config = dict(
    model='image diffusion model',
    arch='dit',
    learning_rate=0.002,
    beta1=0.95,
    eps=1e-08,
    max_precond_dim=1536,
    warmup_steps=3320,
)
Rows from block 7, named by matrix and row number. Each number is 128 + 24 x the weight over its row's rms, rounded and kept within 0 to 255. All counts start at 0. Numbers have three digits each. After the name is the row's rms in percent of the matrix's.
# ada: adaLN modulation (shift, scale and gate of each sublayer stacked) (model.blocks.7.ada.weight, 1152x192), inputs 96-191
ada.799 127:145141147104118127128092101124167120154122157137131150083121173066077159122135175125158141149145140129108150122104085182109129159154110145144105132148139095144151147149117128130167130135122090131144141107107142122165153102138147163136121122112097152091159163101130086116160142169111135155
ada.800 088:109138133144126108160104179113166119114114136123159097140154109148084179172120129137161089128136127140139124116119121091121103147107077117124130137107112127118123124158139134137192109139120122083142101142150178135153077161145158144134117092127107132101109161116149098144128150148123106146
ada.801 115:123120102160153136147184110111150134136127127118179119124118163140077107126104118143142096070132113144122118153165087120129101092110168127160117136111174123129145121138138135121128161132119090089093162169091122145182159155156131143109142143168153116090162145130087087092151141176158134110
ada.802 156:141118135153152139125130156167133123121129133114162162131104160109120157096098174121095149114155143113120159096131170092116146132185109135128177165124112130166111108141124148107105158162149119124115168123133136119094148153142106176149130133094128159127121124147118144120079071155112156139
ada.803 098:165157168085163142130150140186227086129112129150151133113096145116135203106122109134137133132138138132131157118119130117112116143113103136110156137112165118157129149162122122137106142159143107140131125125090136092164129109145149140147141073136124145073158116119107097121140123111135150134
ada.804 087:123100144109106139124165101100166134155081184089159153124157137141094147131137165132088139156128091125116151116101118144155138091116147133113125089143158137146105127116129150116103111117114172118114204107134159086097136158111152084155177160127133086137098119113145151099082123142151138122
ada.805 123:140169140142162152126109139152167098130096120152126116126089100160173203137115130101137154171148168122140147138137139086109180155178129112123127129123139178136167154134124087097116143099142091141144071127110098131136118160181110098149103093108112116144161106120141094127118128118159149120
ada.806 169:117131140140139157126084138150173103096140150119167151119142154144151149153120136112150076116131106117106148101143179128122174117148105119125147136122153093124143140130170187091135138168133119134057146120122111181113121146145088150134143145136073076134159150102168147110134111130082156139
ada.807 132:139101102164124127134119132103117157164137115141176103164138119159143136127105174143136142139112114133138137148092099110150089127092090134123131158104110174131113161136103134103141118114149129121182142129179144154110152134122125159129151108136136173180132139109135113112137161153099128140
ada.808 111:149122176139145134150102135127173112129117141148151175141141145150124136154151113116111151089123162134163117112136141068128128112128133128154135108120128121177129125133129169139140111131130122135128150124113120143150144148109108065135141109160119111098147127154124092125160098136135166138
ada.809 098:125163143150118128158123148149129091144114170137121119120124140182149166148129197133200072112159123120159092135130175095153132117065110161151127110126142135112146128079129136171114062101148136122149144148151119143120159089125152126169096144147137124099127132130146121098134124139139104189
ada.810 103:164091097127162131130169102145190089093139185141111115120103090125156115149096149130090094107136173179096123135128121130161118129160151095138149153125093138136136105139085133137096098145149089147145128107129105101109142132157130124143121131117109112131163117113140123099107168085103158136
ada.811 121:101119136152105141149120121113158090141150118181109173133110133159163143102125145154143180145136107165153173109131126124125109096097158119123162109117154124146117107124105123113130125144111101084084142161172117121151128140185172115100118139112148160084141145106131137082126107167137124132
ada.812 082:167130112163164096153145109182143149126137124136108080147141180116154146125137133104137170137128117148152131109116123110122137096135119108139130181111139077203127143122139163151186120124142191137143093144138197113147132101135139128117112106161124127103124119130130078152172134120124171139
ada.813 080:163123132117151135152113135192214091130093142154164147150104140135149164121121159100156143141146177132091150132132139144108145120139128132140150119130146100163131106176151145115093117159133110159126153161095091111109102138161161137109108101114110128102139156132132120077132115129156122151
ada.814 089:135162142143153111149129121160137108135145156159189134134149112087161111148137144141149112166198127095157131129133164093097175111135142122109145130113139149121138074139139126093119122080146123082140146148090124163100128113142112134134116129125123127100127142122158091114153172120089150142
ada.815 111:095068154149140127177134158109152127152118125140112211146137154139154111092140165150110099086199111114172115130132139097145128108153118110151143145158127092153130147113111138159155116091125166157113133153167119130122104119099138159080130124147151133127131142160110150164141076108106141133
ada.816 153:129101125106130130098195137121093134168123119110154138174132124147149075146132182143157101132116132098117108157138138136147102132128130207092129114126089155103130112094122111136081115137153114117117170109110155149148128132091137116132156140099179126155110118121111155172114160142161111154
ada.817 135:115102103130108139159118128090089176134168110115141139124151171141138074121146133147092152092101119122133153153127099149133121125071164107123104118164137106141090106097134122130119142146108132088105123117134071148116107155105106093127100090118094122146147138137117126137145082134174108177
ada.818 184:101114132143128112130079117113066105194117121136061154116135108129121059123146140116129143126161169139158119105133113141136139119167123185098116129153124122127164155102111107147157142124091102146161114109128117155102126115113117120120138188120164166146160143117098172132104115137155088101
ada.819 064:132091110074112130143165109134114121155108106146123158131141143103101097130130153097077129123111150126098168115121136131166073094136178095102145140121116126144106110107152134122138133162127148133125109107102156105164152144122117123175100187086169117158072109152109163122118124144157136131
ada.820 195:149114125128109138151104148108111120135136089112175121129123101130128102160138090125128108102138169128115124130125149120123117140138132137138091107064124106102097141112085124097111120139121172125170126119105121168140138113123171139112145119110129148112131123113089154105110127110183115106
ada.821 179:103103107119124124117164112152080155117152088088091181134108087159113107128151139114125161113144182114127128158119176133106110121129139159142111098125139137128084117113101109117165142133147114127118103139099133135136131116113101062127144137151098101139113117142114134196129097095108113129
ada.822 172:113143134130131123145082124107079126119117114133142098115117101105101095125143118153135113126177144156160105123099156104128129118111182101120138140127136107131134125111137141119140142104090120124184103116156187109141144143142118131116063141091109163150122147124096146122102113115110098179
ada.823 143:129144106121118098156133100124171099122139157151130102129132128149138149122079121100130141127166088195082136080122125130120128140156177129134121157097114129145135112162148155143119139186151137146125145134141128138111155125120125191116152124088099148148105113120117126101102132116133128103
ada.824 127:135136172113125150144147126111163141124105150139156124110151180134079147182122111116125168149119154144154118116126100145146114151113162167111151139153136118163186173096171163145086132131120143123142182150129110142136140154135084168140132132120163148167112143129133149150145153151092156117
ada.825 149:140117145118113131141109143132103113116121100118147119195129117159068130151135136119130194150094097107170134114142136115127150104113125174127124114143124090144116128130101139140099127131136110109092152126115110126127115125145121157124080117098090155183089124136099156128137143140144115129
ada.826 119:151156124161095134094150107123143163119118160110146082127122125125114120091142113129120143130165072133111135130124127115147122132128108135154111137065133140164128112127051185085133096115124136113139125117104125113164101144158113110134123127103156080105139119158115162118132149077146150110
ada.827 131:160154142112143122110139138155198099111105135151126121110114128136137203155117116119166113175126141137106147123096125110075127158116118131106147150130156119133130112189135102090087144151160123148125128150126109115150097086188152136094131075124135136068104131129123098110131144124130130143
ada.828 138:115160162115094151131147158097150150119114138074134166126141122111107152115153150134147153132111106045146130133124110131141174120132134118119113128118158121133132175141131111080126153112115115098105142153162126162116090132130161107175138150096150126155104121116160146153121106129106121087
ada.829 111:148149119107125136121160150206198113125124120139124091139111137155148190086128127111172131125113115118125160143126122085083139140100125147136126119129167123167123149167131152135142145152152099113105132168104123132141126083193136118086113091129133113037092118151122107115136117119150151162
ada.830 116:141155158150156096140141164168167111131112099169139094127111115129132172122126123109168123136100166157114144133117164118082129167114132113120137138108154122153103107163160155132117142137154120132105163158084138129150157098170153142108109106154097094094109113135110067123121123141135131151
ada.831 112:129149115158137166149133160122113107086117134111128102103132057113162169128126107108161154134092181160132139129106110136151107098178127137136138141120102114125138129117106111067123094103148151139144157158144129067134121151105111113145096113111161149138126140099135071108130101151087128148
ada.832 096:135143119147127148130139127132161116130123182125171097149103127127111139143123120101130138119091139109132142126117136157145147134158161150142130158132158092134131114108124135133097111145138101189150220090108114119122139143109127144112125126136110065173142126123171145100114137128150174099
ada.833 071:160166153139112125169112136097124130123123117109165133123079133177116157093072134143165100129122149179171149124120164122132108145088100137138125144098162112123128134200124132137121103159107138099108155176124176139121101117172142109121170112122129098098129124112183128092150115151135130158
ada.834 136:119120142105132154140097185074198117112120146136114182127119152115082138126132135153117134101137133160109151100170169153146127137142142146138146088140140152106104141093090180136097089156147174156139137122128124132106151103094132117186133139122117088110110138083127149112124124142170126120
ada.835 112:128126152130129117111105142176111102119132146112152091135115119116186165149142088121145159116184030143118181130132128146116175139133100157136100136098134106161134134133127138138086094088164106131099154139153097109141115141120164128168146143140134094151121131125129134175119143096127131145
ada.836 135:126138139114146140167095138112162179123145116109167148134132144098108093129141126084127125110133074116108135127151107103138160142114110100121144131154119152115098118091075146087166127142156122101167104108127121106116112145109134109142138089099086120131124137122153139156114125156151153088
ada.837 085:123149119112116151147145129137110088128137141148120166133142118104158140127128132115131127127183149142118157130108139107093129126109139145163099180091151114180107114156120122124096123138181071150162171140138144129132113090167172119137132104147119126097150151141105137107101168112133129163
ada.838 095:166131121130135094149117135174168129157128145171189104148112114148182135111133137096135121167174144147136140131137185140111103167111111087092126130115163129129106110172098121108169142142142081146123151111134102111135107087177135113115135087104111090124128143149136114121093135119125163124
ada.839 139:170118128105153157135142143160225127119138144113112184132135147180140185125111139118183147131168136153131149086101155154115113115114106150123154112143145110154119136133126153119095124155135122141099173146149117121113101108142154147164143160147173139113136103109133129086144102149148160132
ada.840 110:116102119094085123097113140159135135148126125144145119093113136023102139132128131108122141105196091149049171129174163121104121143149176152112153110182137143102138175154165142113123134131151111131096120143101174135110128161141108134102141131098150096126118145133152102154140127135137159132
ada.841 074:132134165120140144145154133133232104131122154172150126119092139128096167140139140121130126085166108120100136140139126095105111169110114127147093159128149105173130117153137119126111134135175150115114186154122139124145133144161123179133126071116108116069150143123117053114138113108144122159
ada.842 091:133135134164147133122110149126106136134135147117146148121118114151100122145115114114079157133133097175120196137148117122131120139106138133118126106094148115147156171151112157126154144147143055192135117102124080095135152120141110131062169162098130109119140130140118108116147136174105164144
ada.843 077:172130136125133166109141143114183101088115166105130110144129139153137144129114077124111119161164121134103170153122144129129123148120108105111140161132140141113143153182112120143106151153129137137118126140112135122138112113167136077121179104118120131139126134134172105172154118146102176109
ada.844 107:143184153086133155127153124159146094141120148152143131111098125106175186146114083111159132191145121130119145124112141102072118178093094109125154138141152120133150126165144152116115140129152094158091142166095104095123113091189166140139131108137114137116107136119151119108136116135127166142
ada.845 113:134078156153153153131140150058160148133109149151143149154135133166114157130105124118181156125146140092115143110125079124113132099149109150151129129147130126133114128108175132118135161151129107145092198150106176145138093140095108128168184161130158112137120104102154121122121163139081128100
ada.846 111:152122151078120128160097159141160111153135139148147104143116062108120145130112148137143086158091148128126125128149106158170123117117078141142139114083132170088155137153141124131144126128135123080108165126093167103115110097163152112129101114131123136140133150125133107083128064157174116133
ada.847 118:145123176132125122162108124127091126138119150157139134131104164151111135130146115099147066160181119139145112110122181164142130108146118116134132126118115141154144098106115156205129130103134116091130127111135092140129114120122142088137117125136152079133138136133117176118115138157174121123
ada.848 106:126130140104108159131128174121175121134124142130130158149155171150081147132138132119126074071108115149068135131148162133129141129115186147090119144145142127125096148134166100116143123168104147113120158141156133159153130111113083122139127191144118101120141115131150076124105110115089153154
ada.849 123:118104104119154123128174136122185129172132134172114174190145153153146145091179170109165124098126130141126157130118160133126110114130141166122111149170199141142135127119132112143129162119120126130073166172130126149160103119133140148085141125116145103165107105150129128128153096147144156137
ada.850 109:157113149124142152128150160108163121157137107153129176079145145174126143135139109106108117127117098157152123141117117083122150159142133144135141100166184113107141124103149144135118090128167114144105149160113171129116108073136125103144150115157159115122100125124105145129168144158112128107
ada.851 154:149119135129137148146133170117124150094122098133123138153120147173094115136145159114121132113076124153135139148151151112100122094102138145110136139142128103128083101094103143123170128082116143116130111194105113137130133188114110141144099129145103165143120152158103123128136112153145118149
ada.852 119:142125105123101132133115192132199136126073122153120163108176138118165125104120131138114132125112119095123107148128174156164124098129127110151173116112119133152133149183072139129132133136136122164116122144142118117127132145150107100157130113160153119141143122132120142106101111145136135153
ada.853 136:126121113153131118146145145092129165126127121117116118140138138140113134115121109128119083124153031117110123126135136087122134118102132137145136161162145076146143121125111106113136075110118162114078122175132142150129109168159111101128124188154162161100139130134141088151151122099135150091
ada.854 116:136100128136108149099129121129166100163139111129187161122124118094118174118115133123134138127122111165135157088135097160124104135122153129130147111122165129124135150157156120127100142126155187140140156150114113074113135148126158145124132130170129158143130126139154051063147131142066158150
ada.855 090:162125161106135090155096129143149088159102112159147113151120159115122171148138139144119098143122111142108155114140143114127115191139113100133100152098147147148091104176105115141135110153174120101119151160153139105160155103162117182152126081156126112109120120115116126099128141118098148144
ada.856 110:144100120103128150155129097139160128118140125142142114101135123110103117143122144087118150072159107147096156150139115141130132099137158130105150143145182156141113157175122108149166168163132119096108150143117112133126136151118099150110114089126155142131137133119148110060119108145130164145
ada.857 122:157120170146125116142140096106159119119093139115148109073115110137124150102095122134143089115126090145160160121138098132131124144154129148166105151092154139158139128149131180148112150159139094147164161170134167179111118155107117081135139140129118156085174133139105136140148129159110156127
ada.858 083:178140101143141121129071110145150090136118136162175094119122153106148143115108142146150132164156136156095131127138136116114119159125138144143160125139130135149115140173100118113114127136131095134147134111122143106133124115220094157103122107113134153100132145132114107138114116143159133155
ada.859 112:119143143147158116170107146076091126125107143136143154115134131141185193131158138159141111147192127133171171112106138112169139145108135087124106112159108135143116133157102104090122161196100137133153167172148159161107132123145125130125087105125159142148154176109138133125142111171119104140
ada.860 121:138117140143098160142135154108171098151160145142136192152137134075153138126098100130151120097115121157141161106135070106123130140135134163134143121151110114183105113115113129138147101136144122127072198150113064111152143110115116126134083123157147118141125138121146125108110115133108133101
ada.861 113:124178104151157126124124109174178084152142135149131141169111150144116153121117141120130076179126132125110174122110141078113105133137152121135116122132167114097095108144160104130125134160167153117109149102139157126128094125154169195110129114093138136093102140145100089119152153150153153122
ada.862 088:149141143113162139079155137125152141182108148149120140121120146099075129085129070110104132107079149152106128110107122111132147151127156136125108112106121157154138123110110096131134140139119096134132130160104076140114120160143134104100150153177092144148131149158111145139130097158105167146
ada.863 082:128166147124127154184182133117185110095139168117111124139137144114117111095138181131159125167171145141142166106158149138126137133103119114121109129118132133130158129114151143123137096145130113109104157141144115107145117146197141148125111119119127123151120169131165111104122088136147174160